From a checkpoint of a small multi-label image tagger: muon at rate 0.0053.
Rows from expert 8 of block 5, named by matrix and row number. Rows with one number belong to one neuron. Each number is 128 + 32 x the weight over its row's rms, rounded and kept within 0 to 255. All counts start at 0. Numbers have three digits each. After the name is the row's rms in percent of the matrix's.
# gate: expert gate (model.blocks.5.mlp.gate, 16x64x256), inputs 86-171
# up: expert up (model.blocks.5.mlp.up, 16x64x256), inputs 86-171
# down: expert down (model.blocks.5.mlp.down, 16x256x64, transposed), outputs 86-171
gate.0 106:139126129138118150155114143137119084103118124147166159108079126082118152094079106171170079105117147070120155150164149131128100135115151185064143061123102093083112113131152192186203242129115107090054102135091076112082067112100191133087077136102165144150206093
up.0 096:114144113097125150102128137143132155117103135117106139123081143138124146164103124132093114159147110071071071146105117096190164112189131094213132138124102121157156119126120101101138085098166134126126194122142214156193067139149124105122169068122145117170100097
down.0 101:065141143120116183168106157093183165106165104178182162161109149115075114107077157086093118131150101103154121121128118170099116152113167106147118129136147137159154138140141087135088147083105152137181166075120137124186187076141109079115138123139081115178087155
gate.1 102:118150142126109158107178159122155138107092124149115133210108065135141132198068126115194096095132090104078090119186115111158167088153118117070140206137078119120125118137038103139120126136113140130164154120142143097064129115141141097129115132112110166105124180
up.1 100:138145130130144138102182152178126141174124109114107060098092109142121128170118122144115126099089128154150165162132086093116135107133129074237147073097189140124182121124106156090110196119152158138113126134085076111151129130143156157106096114131122088155149129
down.1 103:105104073133204045170079087098162204115141127179151101073167097097116075088151114089123097119126095098122136159146078100108092167106122136116169085110120100174121103131082147103077092109130154166162067099152151113140143134122105102135102117132066149125153127
gate.2 100:152131181156121177103181143161179089137167153123142094255149133164081206162109145192122144173116105104189126120102098104130120118143125054149135194131121164154149133156137158138115115106187185158119150111119123049111046147144156121161073156128122150088139145
up.2 094:148063110162143069119159110134163141142146142112127124166167127161194162097126143141168149155103057131175109107120071027114154120123109041094133099168132240036107117143205146155159177103148205193116083105214152114132120136124132085122174186105109151105136154
down.2 104:086139093137117132068052133074102137122099115099148141160097129116089106101179098147146122140176098133152089084092166139131182122084184139116115034087079125132175165100123144120202094151165166118084161135143128132092129098108121140202118155152110197153132126
gate.3 120:109122219128136081166122109093111209149100130106092180123164135133044130108132129130168173143142105151146172144066098143075139067110127203043113139142146097097063125135110122111123108145107136155166128114146085205095106115110144124151198131125141152147126140
up.3 120:110170207119161067116116154141089198151117116124081128094114146149099104091149144133157188110141132154096165166095150143090139098107141179057112136134118110120106121099169090147089108151172104133138113132116129144146121119110145134133189174174143105165120170
down.3 118:132119124104125093092148108076146095180143109121107182114130167118165103169135136085148106162155113115145141135054218144129069179139126093087143050164085102151102150126166136078083176150143111167188106123102111093149181152127096136101137122161149138168127115
gate.4 110:088151149115139151083148140076164149147129092124130156155093068141202129179093143145159166124105134107082083207130135096166193139112130104191157118102105160120163159130070111141154172129111169205088168122164066129116175134132172118134137178072111128108155071
up.4 105:115106158123159188126110157131126162134091120117095158142145114088215116199135103150165146124114113124120140198242054090131146156142123143158130153114196130113123135124058123128188088085113134094085160140179096153091175154129173117148126165191119133144155152
down.4 097:191146146134188128154093130146096139107193102147076142126078104121092094136123122156203147139129080124093088130078081069139126146186136136086163134135122112170067121126089083143110107116132094111118142093100111111087160135113181130155078126148109061146075132
gate.5 094:117117083136084076108080156061106112118122089154087084143150133169104115139154166104155127087106139146165139146053162159146072128170102147118147173101131172117116098124112135146180180099090172118101118107104135146122172123114161105113113114132189012161170162
up.5 096:120072200074114186135128123133102145160093112089077131100125096199097112131096134082137156144134102177071166134163122119139128127159149144151094145156081169159067126123185093146118115145069082156141140098071119103191129119108137139130134201074158128057048122
down.5 101:102133165128084153113137119173146104116111180100152090155135099079101166122136086170113139135095103122174108138115129141123196095186098142146121130146128145176163172115080170089141144089115147123129101123068122069169035145152102126146117099114137114124097135
gate.6 091:143121217101122091143117156116132077114123105178082075144133126100113150131075141216098100097118101079113222148110135168102140056087096159139107150163103051180097081089168148166178153155118095133088094148154163096136147157158102126132164189149100100129150137
up.6 096:133110145111170134151129104103136130116138087119103128104161223076155101154099113091114125153142099106132107164090167105114107080040120082143143086130215134164159143133155048094109122138160178096208155133074170088175160125125087156137158114146132133166130087
down.6 092:179064128120118078132126124158120159110158128132147138154122137129095123086110145071082111071156067137114136151163118128083161127129097139136131166119102165151103135074097162132177116148164227133110154155146151127105165130128116084155074088129110138090199129
gate.7 095:141150175116122158141086188121167111117134165127074109175180104144148141075146152121124105100149166097135159104130152065082147128182127160082147092129080070151194135133103174145163060120116195142084202119105120149141091116100147134064121120105132158113145138
up.7 100:106111148108143118183083106176158130097176117158129134123178164094169145127048096164138095081121135123117176201092065138122115107160113219100147069149161112068116152142112113154180157166096179172095121104109100132159107137128144089091142109130176123113170135
down.7 100:137098167178065102144168116135178126117139120160124104098154140144109162125136112113128156131173184160055173199142115153102121147116106107190097128126169117133186131140209121104150131202156153063180169157102123151193147103124128160143098144127102123103115115
gate.8 087:133145120107074068152123081192189078115102131158073128138062156156076140123097113107089108168116137179150114142047107179159110046141105112110121152161113171131086101144133074127220145227112132132124151106166091120100119112155021140064065083163127087133140146
up.8 101:155104106169178134164152148089046168138109181144164118129178215099205141085094133099153172179134103117158089153143158130117108198098133135095160093133132121074120135145138084129045146098172139122094118123103093157133157109123195104123147108122105160142154119
down.8 100:131151137113190150124103132135112126125120164173196168115119170057134117133205128190146092058170164107114070098181108139123114131146124089118115059166110125135140139134113154141158142099096070153128089190146125090165056071094090121112101122148107141096089125
gate.9 098:088102195126156145110171134162177159125112150118056078080087143159085138160132143166153140143136082042160130175092127132100134131133112151147081114127152160182141160156130100136168154141169164117148192176126106047115144129155113116139139173158125129131125171
up.9 094:124071196132133154106167139168140175156114140106072053138091128193099142155144120135155163157136052083080073120093131131112158117144131216140109131147133088126129127155174039156088111147185165120178144129099184076124145137140137134155145124136094116104099163
down.9 095:143100162149161102136169161149110148140138052142105100113105153194132116096193127132130114081135094151150148149169130172177144188106101080156098175153120196161138135110153139115104087207070112164154165098155176139203112163172103117099146168151085076112137101
gate.10 105:106131127108108123179136112126150086107157146154095111123088005094146139172147097043149118136129134152038177180122087089107133158102112146055111084146112170142132150114173109108043107124181081143111102111108067160106135111120057086129152085134147151159133145
up.10 103:130094141177102130112113161133119097144139078122071144164117202157086111096160154166112157132212223200142098086130134162147141115110149156122126154131110051091131119125179173150181125191137224144107142136116222178204112111151091113139087149133151123085135156
down.10 106:159103138123113151119154144073103116109091180130053171085140124054117164171130125153071125100105152131137112090124189120139084103100156125133183070129131075138135110143134133132120109141131152121125125134176161085121147144147137113167150086135121074135119159
gate.11 103:150116096110131035131145116125120177125126112095163120112163147130140143135145150134111139162089093156170044056073210123124162127178138122137135120131096110121125136143125156099152067092104182191147115104103094130047151113131202154134143113147097139102161175
up.11 102:109113175112169101152145145104146171139114148107118121095189097092141133154125131166094128155118135110123043073091125111169114141120132099136121156137196127084075143143167093128133120059113100101115108080090176097092129155149154137119163112127111135084096078
down.11 096:118061201165158135052117119073122085136146103153092153163121084181083111147159088093157091133141142200158136150160114122122169119178135115094155151117116169091117134116127131115121105109177165072155143105084150130139185100131129205057155122111139093157144177
gate.12 093:116083142090174101127148157142092163089086122086086121187106052105123123093106127100170100133163104121072127151153107093114123122138144169151149149133105092127139140145237119131145115146149126160141121113118116150166171135136110158148228116103111153132096135
up.12 095:096157141145155123164148160091173047052126151119091133075092149064134088087191168078108135149127151069109115159156138070157102113125134179110143176121151093110139116138034138130122073156105090087114186123151084117102116127133202136121146062157163152108107119
down.12 093:161104160109228112143097118130098114093120118183167137059143101094157110147078147043158147150132078115104121119152149182117151177154131130191132120167135114133104166162074132104131190152088139118045132108154131180162140178088120124106126128118095171110125084
gate.13 121:145083206131137074128115108185160077125120133136152164115210065098182143101145171122166091141111087128081089121133150050147155167147109068155145117098150148118127115128110149138155071107157164128095174104098117105114192102151192158100141138164061148157150156
up.13 122:142107037135114127076122137060071140149103120156108103140063230190110110136121109167106143145157158093182128123133213196109105122103143148057103121124061122157101135124168126169112121119088079101134087109128103159167083144105039104139157149086166128122087112
down.13 114:113132095125190149153123144146151142134106129150183103032139130082128084106109136162136128135104174075122136155109143087098124111122135138180074104108154195111175140149090121149118159138079136117124130142181094164132142121147167139168126073160146102165098063
gate.14 106:149141160100128069150157090106094179107123141126132167150077088114102123148152094134174130138108085088074107142025104056095165157183131072094141090104135150204109124126215083084168133107122055174099184113171138045183109144114124105133092145110086196142153101
up.14 107:117147124135111120083094147137139208140111134104099155101092076125077129148141134050136164158087133120042041099090112193182114128112131085097137125151147146203081135121139100119176190109115085173157063125090179157111109137126173113138113099140069108102129115
down.14 107:094143186131125104160157139145189137144157109180109135115081161150068144092161082124159143161118143157169059108097146150148173090119104171113119121149155104122191135105067135146136139140110088088134115148082034122069111101128134134156112076093182082113104189
gate.15 096:172131124088146139129183097126136076143087072113070086127097139099054087133083142071159147173169191036135092192099130163145121155121113153115130180149131094151115101111100142121117068122155049219130174111130141169112182143154094132140146131064092114116130190
up.15 091:106129189112145147126171133162172201163147128179144149088140147121101131110163163120082114138145122150112165107064095088086141135100166126070140111126125158152135145114175107075090179157119090101120138115061088128156134115121175139102106072067133081141134105
down.15 090:084120092151164103118175101144096166171075095075139186142174171128059076150132146099080143125132127126116137134141144120123117122118153163135112077133199115130212112106102090086116138122191119122095143106102105141158086137099120148162097125148142084048131138
gate.16 114:099076146115095201143095123139074113158151141132142115071161180145087077103136098165173126098170137142148102125103083133095136049092127255142130094162134110000105145119030096148044150107087146155131097086120034149093098093117120158104108116082149159143132152
up.16 106:152163078140075143130176093122173128168130112111134123170111061150146111150118136099133136143119169141154116133147145140131122148108159152101118158109115087060121134148171105148130176140118087149140135137108130153156092142145176122144174081120106094106191088
down.16 104:162166115121161112150149092119136140085167122163171102086111104083113141127067157140155164108075129174132147118151127137187172111165127151147150154134162138080136150119147165059154148150128139110087101069140138125131076139170126088143201119097091116111157154
gate.17 096:145120166097094138183130092131106110117127118127101076186095194180128126107091120071146123154150187049078195159069156092135138104113111217094145109130116117149115119114109185151163144084046128137081112132093091144166114103116109103120124074089153106062172107
up.17 092:113126158125112159159137193141113148175140178110126117109138103175171111178118097139148136148092126120139141126034028089121099132086139122101110169096130139135137077101137147122147168201107110105186128161157152178102179136141126162105173091099156142148100205
down.17 093:202155183134156071131110129171121179122113135150097137073130124113134124121064092109107106134102159123157104092077081074168110087097155125088150102169121098102135109109129170139187140145139114196092134096113116092071110084121138125090104132091127106092162154
gate.18 099:100120108116119143119095081156121113157134100097137156165107139085118139152114109088168101131101147117101127149076166053142151155130096136161150070103134160129126105121102114123145093154110198146165128108149181154102144088152144156138106098155122097120140136
up.18 103:158137090125108115122113159184120145154129121097089156204142114141132133118135155173113088153126126181126103104039154044133160170139139132140110114102080179108154087164125114170129066148122201154092118110090168153141130132133143133127112108134156106160105158
down.18 103:081111148140107106133114119145084103128135086121082131160116116105152141049154090160148114104147130099155146116153128132143101160100119122108109079093122099112093111147188098128165109121068109146181156118133147170087131099154144072164171050143103098173163130
gate.19 102:098110153156119103165137136203129079145130100097090109152119023147121139129047091121112146152106183116146070136054146118120114182158108204114135189106090143105138136156210126125080172107148097131186130122165059183177140134117202147116199110146075113097143135
up.19 090:105106098123091044122135162094163167068142108157150144157154163075147160165168160059109115121133091195097152130069143095150139144065137075074135136169066119192125115139112114136082115163109160111149200148080110137142140125112134125120145075078138106141138104
down.19 096:110149108105176156181102152091162103169091101165122150139140117081151135168113097169143131091149128127108138136100172159088117155106135117141097109133094104117100163141140110156095062188093079134182137158128092167132130111088147076123145143134138056147163120
gate.20 097:144150128159117105155154120084114181114147181121180137199138174105179144160075148085116125121115136111137126117164109102110147140089079114146128093108123185150141083115128164142180192139157204121165131165152077147153196118183069129103207110137155140160125183
up.20 116:113159108128151129151120157124149201134169096117119123132078161096161154153129080147156086104178038157174178177064087151161147085134124155137107187129102151104139137134208095128078184194127137123173113111126137130084135131127131124172062169107143158116127154
down.20 117:182100105123159095095144088103123135160169111099138096113091095063153129141173125168144114144124133070176079120120136162117087143147100126147179034153078087051098179125126119141107167118082107143066179141113102164120110139108090157095123111118124166089142167
gate.21 090:126091060103103104112108151091102042113117156081133158153140179119080154081068127094111160170143093054094125125173227129136125119113110169125124111122043136128127110121092103169078123131110109085183096184121115137165117097143110090113165066134116158065132094
up.21 090:175135147151098166129113116111187133082157169142114121204132116202138132174142111163121130098140112114239123135107112149082107130117084150084112186133207110144166119142113181106103078083105177142140090161144158124100130128136108172130022152157108083123137160
down.21 089:136152139083145116087133159094130135156140171150110198137045158163102137072119124117178163162094151108159118103157114121213112127108099120136126226114123174119126105107122114124105134065144138105106160120100146110172111136166111188069135179128160099061152106
gate.22 091:115144200123069133103178103144071143148118157168139124168071092117145124147104152160106050132107096151082172153137190134123105057150116153050140085109096153137097160121094150132139054080118117096061106145146152072089122153141073144170056135129132144182127123
up.22 090:090117134144168091153159136143052176107130110112087113139108073149149091066143162213113103051154070130151186106208101115082138123102122131038114183140103170112104109125088191137151119108127136103071119149148149171166152122153067123139081120154155187207158138
down.22 089:141195161096131131085247106107151176106089160130169114141137093138128120117161188185180133164118163133189106103116089145067096136109135127129166116119134176115160150129189150148142161115153153113129100139153113154182129085095100106168174129162172183110070163
gate.23 089:117138175126139146173158122076088116128162143116082112130081130163062119086082141147069098099048115145076119162092148123102125119138132170116119086107125116135106109129087208105104104133160087106152144076140131126156170130140077146167158105131085186119132141
up.23 091:114157150083162083160109100168128154158160123162074150075063082131165142067040119082120142133079148139113165151138131065135142113078089136179067249127109144144125127148106141154073130108133139147157063196152080200149115157100164112074098105144137101115173097
down.23 094:115132161147172140125182054100104133117133106141092102108088149065159146159135114079181163145110138142126136173136086061112099151120172098200144076147112113141097099122131120123140121120098106127149136136061113085184068163128138102132150084170135114164167145
gate.24 099:135079142123109147120089143097140094142112110134120152165175064149187146135138099041151102152132117143127120131138148084116158183091122147118144129131162189172081149156063102149144183113111186121174092100152101131147133128125170144119145119144160137150103145
up.24 099:118133079158120160139155110079093127109127108127117083096043175157139092154121168116122117134150131145055118141101177112127143114176126145082130092142070137100114127137137171140153126187103154136147105124143111130165159130143128196163109147149165098207182101
down.24 096:127124101169126132085132114119095135138157117171133121089093163135128129158101095097121127137142134090139127138052200156147062124157139148134114147185153116135048108110115131138147111157153131131080149107136085122184182148104148148121072150111167142127145114
gate.25 088:128161111121097183124137096063181152140147126126174138178168124234193139133106155138162111132142097182113163160095136090107123111191126093130130147158076158058111108164058111115169141124129137129107142129148120083098135121137125174131119122135143158183164093
up.25 086:106168155128134122140165070114084177104140106152138099128089140085067097138135147069144140121091156137127191145152114170128152114110155209069118113095122098195147159124128140134103135096066120122155101103126126171176100151100140137138114084122102141104132073
down.25 085:147156101156117091151063060101133127111144098173150154132185116145117124164084138082150083069106183134111161105143074129151110099134083141166109127098095142114103094159123118153153137093124106123112130104137138170129122068180120153143169138078191107144185076
gate.26 090:147155138110126117151092150163154102150160118139084144110124076171152132155110161073141113144156141055152125130054082147131149096115143098094130114098055098150115130124084136132123149058195099132126191086113144138067195132139110134136118147105144112115103162
up.26 087:128107103121143097172155170171161077102148119151115088170125127099126127163146156103112172123091151201176095146134092111168169167022133159073182107137097170209121121118085181158040139138067112094092138111144186164126193123111160119125133160118119145157151141
down.26 091:116126166071187167167094113136192170164125130148124144181124146188153135067150091084127100051174183173119129132117117166106160086092152149116116098119088091075143089136088135117187166136103128103162112120096149192193166094061094094135144117073112101157156107
gate.27 092:124132116141173182089169125205150117146148109133147099128087096166185116072074113186114104149131112146161163139116120104124181130128131198140129149133131156204145141132142139097176133130107022155156094166142132193156118106129157131111135145123132126091093157
up.27 088:106118109117119233086136166151141126111123105161126100175127105147152114058141133177151117114173147190115203095168161102109165148145165219133159106118108077120149137144122066143109046057115056147105138131116110135162079135109147173137190117128174101085121095
down.27 091:093130207147127077167130113155202152117109150110095118155143082144134161106104125073120046093172132205067122125156121184136065112079134115052110158157086108146125119105135052125152066131166104095122131152112119090166084155111111151109119058100129085064145149
gate.28 107:136196128107135176142121168085144067122147142164193141091153120069145138135130126065168122053121089123116140123067066135121117101140132095115152120145114168106131107122099093137143191089104142163076120071087107085140109102121133130097097060084141144134122184
up.28 101:093085142140095108114107119117128136155173179136046118132103116157080066137162132113148132141097211074112143099086132125125154115138133186062098100150121126166112140135121125122159172117118099117170082139088094178132137141150103109102159132152126128090176119
down.28 106:103146172120093151111116101126137169208142154113155143103149151120100114123157170080139146063069151120141099107103185173089123084144208192157160096111092120147109151141131162101131139161106180186155114145120056119122154155146095133115154146163144163132085131
gate.29 090:123163123126137053130183145065105126108154150174153148115170171091151112128075101155156125091150131114189183169120130163144104095166127115135123106135057108142129105117133196151186196142136217156166121177158146162146076128123140123081194171146163095172114114
up.29 095:106130105091145075181151076114168134115164110107092115147046195034079108128083077095147167174152103109149171138185123180187108085145115165094119069132162139146156161116151087084171116116121164172138158069085114083121147152116113124107080100132099177105117180
down.29 099:129103153085144152114114054157083109115087161107155152092113142146132170206175111041124171120181160121126103148115113137121135149151121109110100113129114186132129071154191119121104113125117141145148177102123087130069041118085078165138126088135147159133095111
gate.30 102:130181196123088101085138163101160118123072119110104123158088117126177132180126179085102097146162137119145123135050081133147133138182106112099138086132126121158208126150117135174053153176115141154083143139115101075115068174141111146150104141130123088096118156
up.30 098:124138184176149141145123141176126136118152146096122140118083118142220120147113105167085184153142150082046131100069059100109109154120169106086138056134103131142145095097190138123115187088110129109077116112064155126149090124102121150094140105109132103138071137
down.30 099:106089201155156101111157154165154103147134105131162075117116143130103151163142112174093099162097112157097111114087099121162152166096138131138176083138104162116167115090114132097201172137110125085159141095121143153157126067107118136114128103098148176136101086
gate.31 103:105122155102154116120165149179132078115149158133118114139178188142123123070198128175142155111135160137244150107119084116144103127073129169119106108162123132073132125120037103158080143193116169146127091155139110046125134131138139122127174129108142098119150201
up.31 102:135147104151105098183154151188158120106158142133095105082132120074099123160140137071111119121127054138107214131149038129131156147153126227126134122151099142164124125110168143142101106114125094097115204125140169085170201141084082136122116116108136130065158146
down.31 105:169112097136166158101112084079147158162160160114132138109097159136130131163148092121138122123094186153153105082055106160167135095153154166095137109156141104170164102121151211131123149158082138166136130101108075169113193100125129098110202111167119079097164115
gate.32 115:122132082137108088104093091097085206135093128105128098149178135178128128120115105081065213149088114163133072074131138128150127120161127127126135139133067164111097154110225137082164219105135082163157094135130073124137140132106146114149170117104092125133113140
up.32 105:118093117153136021150119056175098172165121116124134115093218073173164113129137139144158153111077117215117086181135133151112112140183091085111099114144071179131115131124205139093130163112122103164148144172127145093110140136124118121141176120075116121156091164
down.32 101:104082146084117179108115115175139125120165116158088163128163109128131123109127131172109148129117061092092140149082116135177074104177118126077131110161124134130127055133123108100106102103134103113127125142082135138106150177109107122171113110135162154169116142
gate.33 091:136113205129123151100169104116154127120095122088108140255168122111151134084135083146168117127092111103132024113124140149146163141153158152055132176101160112160140131130110161125077077153055089055189090146137180096182135151141111143136188114076125137117108161
up.33 093:094119099153139053149128133125119139120117131147123126186142148144137124080123129114122130087160090122125069072123140123115181143145121121092123125135117188113119112120140088105161142083128165126146143162135184107158182118146174121160115125101134165148119095
down.33 094:100076146109134048116140156148150141101118112127147097158151132133112209142114091070168168166154087137159106080162128163124150136030093143137086064119175110101085176143141135103115124115198158150073108135121122106146122166153181154099140182179137093131040133
gate.34 091:137155161125153135142110138148164117128082174122117068167044090109159153133133043176120148154103088062096118122039099127077143147110123125116107101146163125111128132123146098162179182093150144123073187188151144157184127138118102134129157119126115082152132125
up.34 092:111144209139116177173193112132165171151123170100103116130056080119094131110189097191133118163093112094127167100069048163122177121096122145077094161136131131149117121138163107130092143113098030154115120165126188100134167120122113121145105112085077174125075156
down.34 091:150146144132117093171131164120163161174082134151119116131151075170081132126112122152165072140110098131124079130135189157186117069114126124153163162137104150133176101167121163119147092123077090154126122079181114093111104106070127139158131122134136167206117079
gate.35 111:139140128132114118121151130193040091121149135119135101134158137168145125078120150152141139127119118156095056157075145143131115160135121141114123114079116123118135099117144123144178087089171162161143104181120157074145173124099144198139116142126056126117159160
up.35 104:145152128128146096095146157048138123148145116147150161025067176112142116125161124121117109127146157092104128165146177151127050114060097162212121149129094107145113138119090095097068132176122089133178133113185072194080085125141155131150141143126147125114102105
down.35 104:160147132088096134128113171138108174108173115119181137080106170050134182114072167093095120119130118083112086169139083143135209110158117140137109097115050121126087102163120124131174178103146155077122131105181106151127078147145159121152095128192103133068138101
gate.36 099:162141138090143087095065101123144195152137137146138150153100116106028130140074104108161090155198116132133032071048153142173109129115105153110146121138133126115165113140177112134177127071138095205088126113090137089118131133132072143141122076150117111126153161
up.36 113:158117151109125168103116108151103122145110141108153147113134131105068122137205162104149070118135127193038068051118156183155056191081115155062165160141133095119132129128168115130084096102175104161110091109138078089131091158104128117133095081133139096102148116
down.36 106:131142165124122083184094152183124120117100146125074100115124100119102081123141109134125176116102127189127131138154123177132148151103117200078121163080131157190130142147081109088166150101141112084176113131094167144180097095134105161102104152157117167076059142
gate.37 107:123152105117160165099146165080101086154144073115111112185097134101184130148177110093085099186137136047066163086094119136119109151152148080176142082122131071178176128142162166126154161149079053153096207141123164101201104145112096149112112114127118110084148175
up.37 106:117137176156120153161097132129127168134141095102096159181080087203147138110082152117111083134150112140180136155121054160172118142079142152052139130152157141111113115119128183152196130161177155056149090102161155189161065133112174098139163187113114109119142147
down.37 103:180109124141127147125140112078093178148139136136084131105079082109109103104141144130143106144137097121130190078103192136164148125221124105147127216102129121142124099088128151147162155093124046110088138206154125178187103169105148110164043149094124154095081094
gate.38 103:175126115149106106184156115168103138129113154130113144113199095144069121190067108154098107151116129133103118074110127103118096101095138093132089143135173183100118128137126110103109121103106134114179110150141095065132114145123140126125168108098163123099097204
up.38 107:154134074119117144179130118136105136157127171185154131205147176169054125139175158151132130137156167116120187059055131119110119104112142178172099159149179122067111118117112165125132083117129040092180095121097125106118105126106046152100148123090163121082108170
down.38 108:122176095125125159130176163156105164143096098089105136145078021147145134159156182174131113159109169114157125120125100172099108183132152145150077147098159163070081165128203096156142129113171138079121140100143151183138060144120088096107135125128163122076108094
gate.39 089:134107148140124123146123144119126055114163185136148126137086077198061132123118133088121088106193067161054151131114128224160111140075127171125107172162092111186109118117138117093119151147177138051132139072120126134141157157096068149112153094076106166114153118
up.39 096:154106113112141051119118061146106093133128080099091124109250085025085111117092189196096115134162115147162152121114158066112139197183129125071121104136089118117120140122099170148145107092084132125131095175114080105088155164130215107151142183138124141160133187
down.39 100:121165110148130061116099116120153106095096099154092058136115159114194109135123080107105194158126147105156138118110137143111138105169205100155140158182153147117125127128106116111163135065148077147120155150108077135215137104191103104114154119124162076159165085
gate.40 101:156159065125099091147114112115178115179144161103130094237181189090091140142135121137098087113146128104113140094138161114112182104115130068150118162088175111025174094136135109145208129117145076049103190153128097153146132139141079169113099092097112137110107155
up.40 099:116108143078149072180131113167156148136205135086164133085196081113141136090141149146167114104112142108141181184070153165120113125131088148108129152143144118181118169125158104113131117128090159090160158115091115152200136142100123133107194110105146159130123112
down.40 090:128149144092139120096126124187109133202161169091131068093160083115121139134102157117148088100091170150096110109124114149093138104186125151149125145139100084085163158130195126177132143146154157094156154150080095131120114162132161154050135115135140124107144130
gate.41 108:126150141096104106135071102090107179124133135138088127148023080101099158159129139174090170133153099076180105048130147100135138081175136160154105090148037097097142106115210121126175163115104136131104136125110136130136131148138145114136125095132098104114131149
up.41 106:126091138162120122129137166177090092152139122132127144111165167156151123147112100106123086145132167151110135171093140140136108160089108146141149186075138118161108134129080162185110119172120079125150120110028138153072178114152131131092129115133125144118117161
down.41 104:128117128171142114134090122172140195076104154144121158162130106141159110109119106138126137178137121094086170087127136147102139140130078130110114170166110107093095115075195090166131150118079128132116097131157098191136121149090116132064117131136136183141117150
gate.42 096:090136118157082118099105122135085169148178130117097105100098155153183130124144086149134095146122068214181171100175093150104132092057083117119124129098137184115097134105223159081163088063133214171111101127197160179168146130136072160112099177125141144170110167
up.42 098:134129156101118142145088155132097136115115123140110076171087167096159177079108139137139081125106101079190114147163135132116132129102116169126107169107137156165128106120075121136220187155147207144105114157117139099136146119136072156087135079151182167173133208
down.42 096:178059115146136088081117154165110115115182077155137116124132151138126133183168098176120166130133101164130068091126164094111106150081097097131160071149139101138114175156139154141145115124151054209057100141104167127140217132174102134150123114097152107149084097
gate.43 094:121155129144082150089041147125069093103135100124204174118161153177100082101128110063142116142128112096106154148100112202153050127194133188068143131132075094037097121121147109106093088084127076064141122089099106151157102144097140166116079113140161136099141143
up.43 091:125125127174130153128220090064162117087147142136116151140133165069085113137193160127109139114080123075142162099091148131190132126202138084093095189112154089109144122138108167149107142094071152093113074128173053136115176136101139163105097114055108164132104100
down.43 091:112117127140156159160109193169175085131198120188123162115155102094100140125149120140172094109075128115120133144144070195108091180082160113168132180075062139096114079136094118144103183108155182127122127166119145144141142178172147190079072144135140174115121136
gate.44 104:155142159081093143118110114102086085155101093133119099076102207147043144119168109127164127119113122112127157096151131151087146122171101141145084210137133067151125150129035097170088084133123092168128084143165060086145075119152116119128129105108142173104146115
up.44 100:165122121087136090118156124084232121137169123107103133189086000163111151130122118078106130060166153089120081079076223115134102176121133171103141161146103125141158149133186149115139096179095100119105106166105178134140135152136079129117138162100119117089148131
down.44 096:140129093135124124161086105118164154145143132148097146122160056129092128118088069093077182135148132145079146158126137189116108111159183134159104199091134087128110101137180067099166173209130162072118104167111069122139102142108092192141107160132081120113141119
gate.45 092:109143102138061145134131149053136145136129154102074127213175211170113136127071121101083133114154129078097071158130111172138112086154109148158112088099133102148139104120198133134110059084174113126145103101095073167172146151112081159137082136068098108145121177
up.45 090:136155083124132194110076160123142169112134086092076145230130133151110195108167075146111112112111132062160109108067117128160074137161148106153110106098156043143105077142164213115183028100126099153063137094123150081174184146138119141118095133132134113132120191
down.45 090:138141070164172170095163155114132135094101119120096138149084111173159163161159132151125151148160118127197141105173147198133100166111173112135138165142169113107126112115175103090159149154100120136115092078107058139128101102112164066144173096139097095100139158
gate.46 102:130083178126102148130115112144124087193181145121074161146188154134134108075136130173126094139136157108145113140087062064151114181130156081072122099102131129105115102118189107107160064119076125108158180123146114140147071132132092171113155127127096139172105112
up.46 096:132162107091099101082119172095100199148105170132172122160067137136158124152194149116160178125108179152161072113188074165144181102113137146140133103130096077093141113143085090114092127132126199137112066159104153152150159111119113146098166161107106146138159108
down.46 106:102114109125149103157127101236118158153159113149176097081137132152137086091133146208187081135163117121156144141120178105120083126099098160136105059159080115130117169160085146144182107128097111113156140136069119156117142090149107119097119110124124144186167069
gate.47 098:136144136134097129158155145109118150142123116103109069075054116141137171167141161132097053098188045172125041160110129127171111160135099084123131151145061062117102114151175146125180134185093127064097079144122146091110100148146056110128105219109089094152126154
up.47 100:151144056112135101087095129175179063127125173151189153167222104166120105122142124173133170174136139163085164097180113151099129161159133171164111101064136132074132100131132119157142109107174109140065106139109145076150121114117206170119163096106116115118130128
down.47 099:136113176102080102078117138120152110149172164098124184150182132167118144144132098151121187110113158112121106126056148136176152123172140089122123135102134187124124102133085127099148094102125058100143118133152133103108184086142163158124186093124134179113030089
gate.48 090:128111082161137070140163101160165172141093141159076170165123123112148126186096098121080172177133136077119079056079156111103125143118107145137150103110123102106150122106149170151152088123136106147064129149141151179111087126102079114131106113128132162178126109
up.48 087:109095113148146156154133129146143181150167105071190137150220136192132140153101203182193096060139087141089133118133139133113138131111103157062097125169128115153119136105093166111178090127144048083165123108158131171112198148128122118156073119108145149054089096
down.48 092:140134101167084140119211127122105135140152145131130055150097091101167115140132124190120178155165130063115129156161093136111124112131170155137090095080133142110141114138094125150177100116145124093170166109199143122103053156089163116139109200128124165142110115
gate.49 094:115115120193164095111081116180100111120139154123134100129125159156201129170114106126154130090104077134096110110136143119077110080089116090162170112106114119118131163109144140111158084111156094170145185101099139079108067125123096165165133151188134178161127144
up.49 113:135135151152092057117094101186101099107130114113086110088018122109144150141096140137127128146121104086126174161044109147134114075127089135114133094107148116203131139125158136138051131066147079165089105099065127121142094141132081129156098149136135100138150082
down.49 107:081131132149151087096097107134099114177107125116121124117128151167090100098173151057144126172141144180114131079130148168148109125159090111096117062087081113110082145110098164151180018061110109205145105092140082137147121136128112157137145183105144166142097126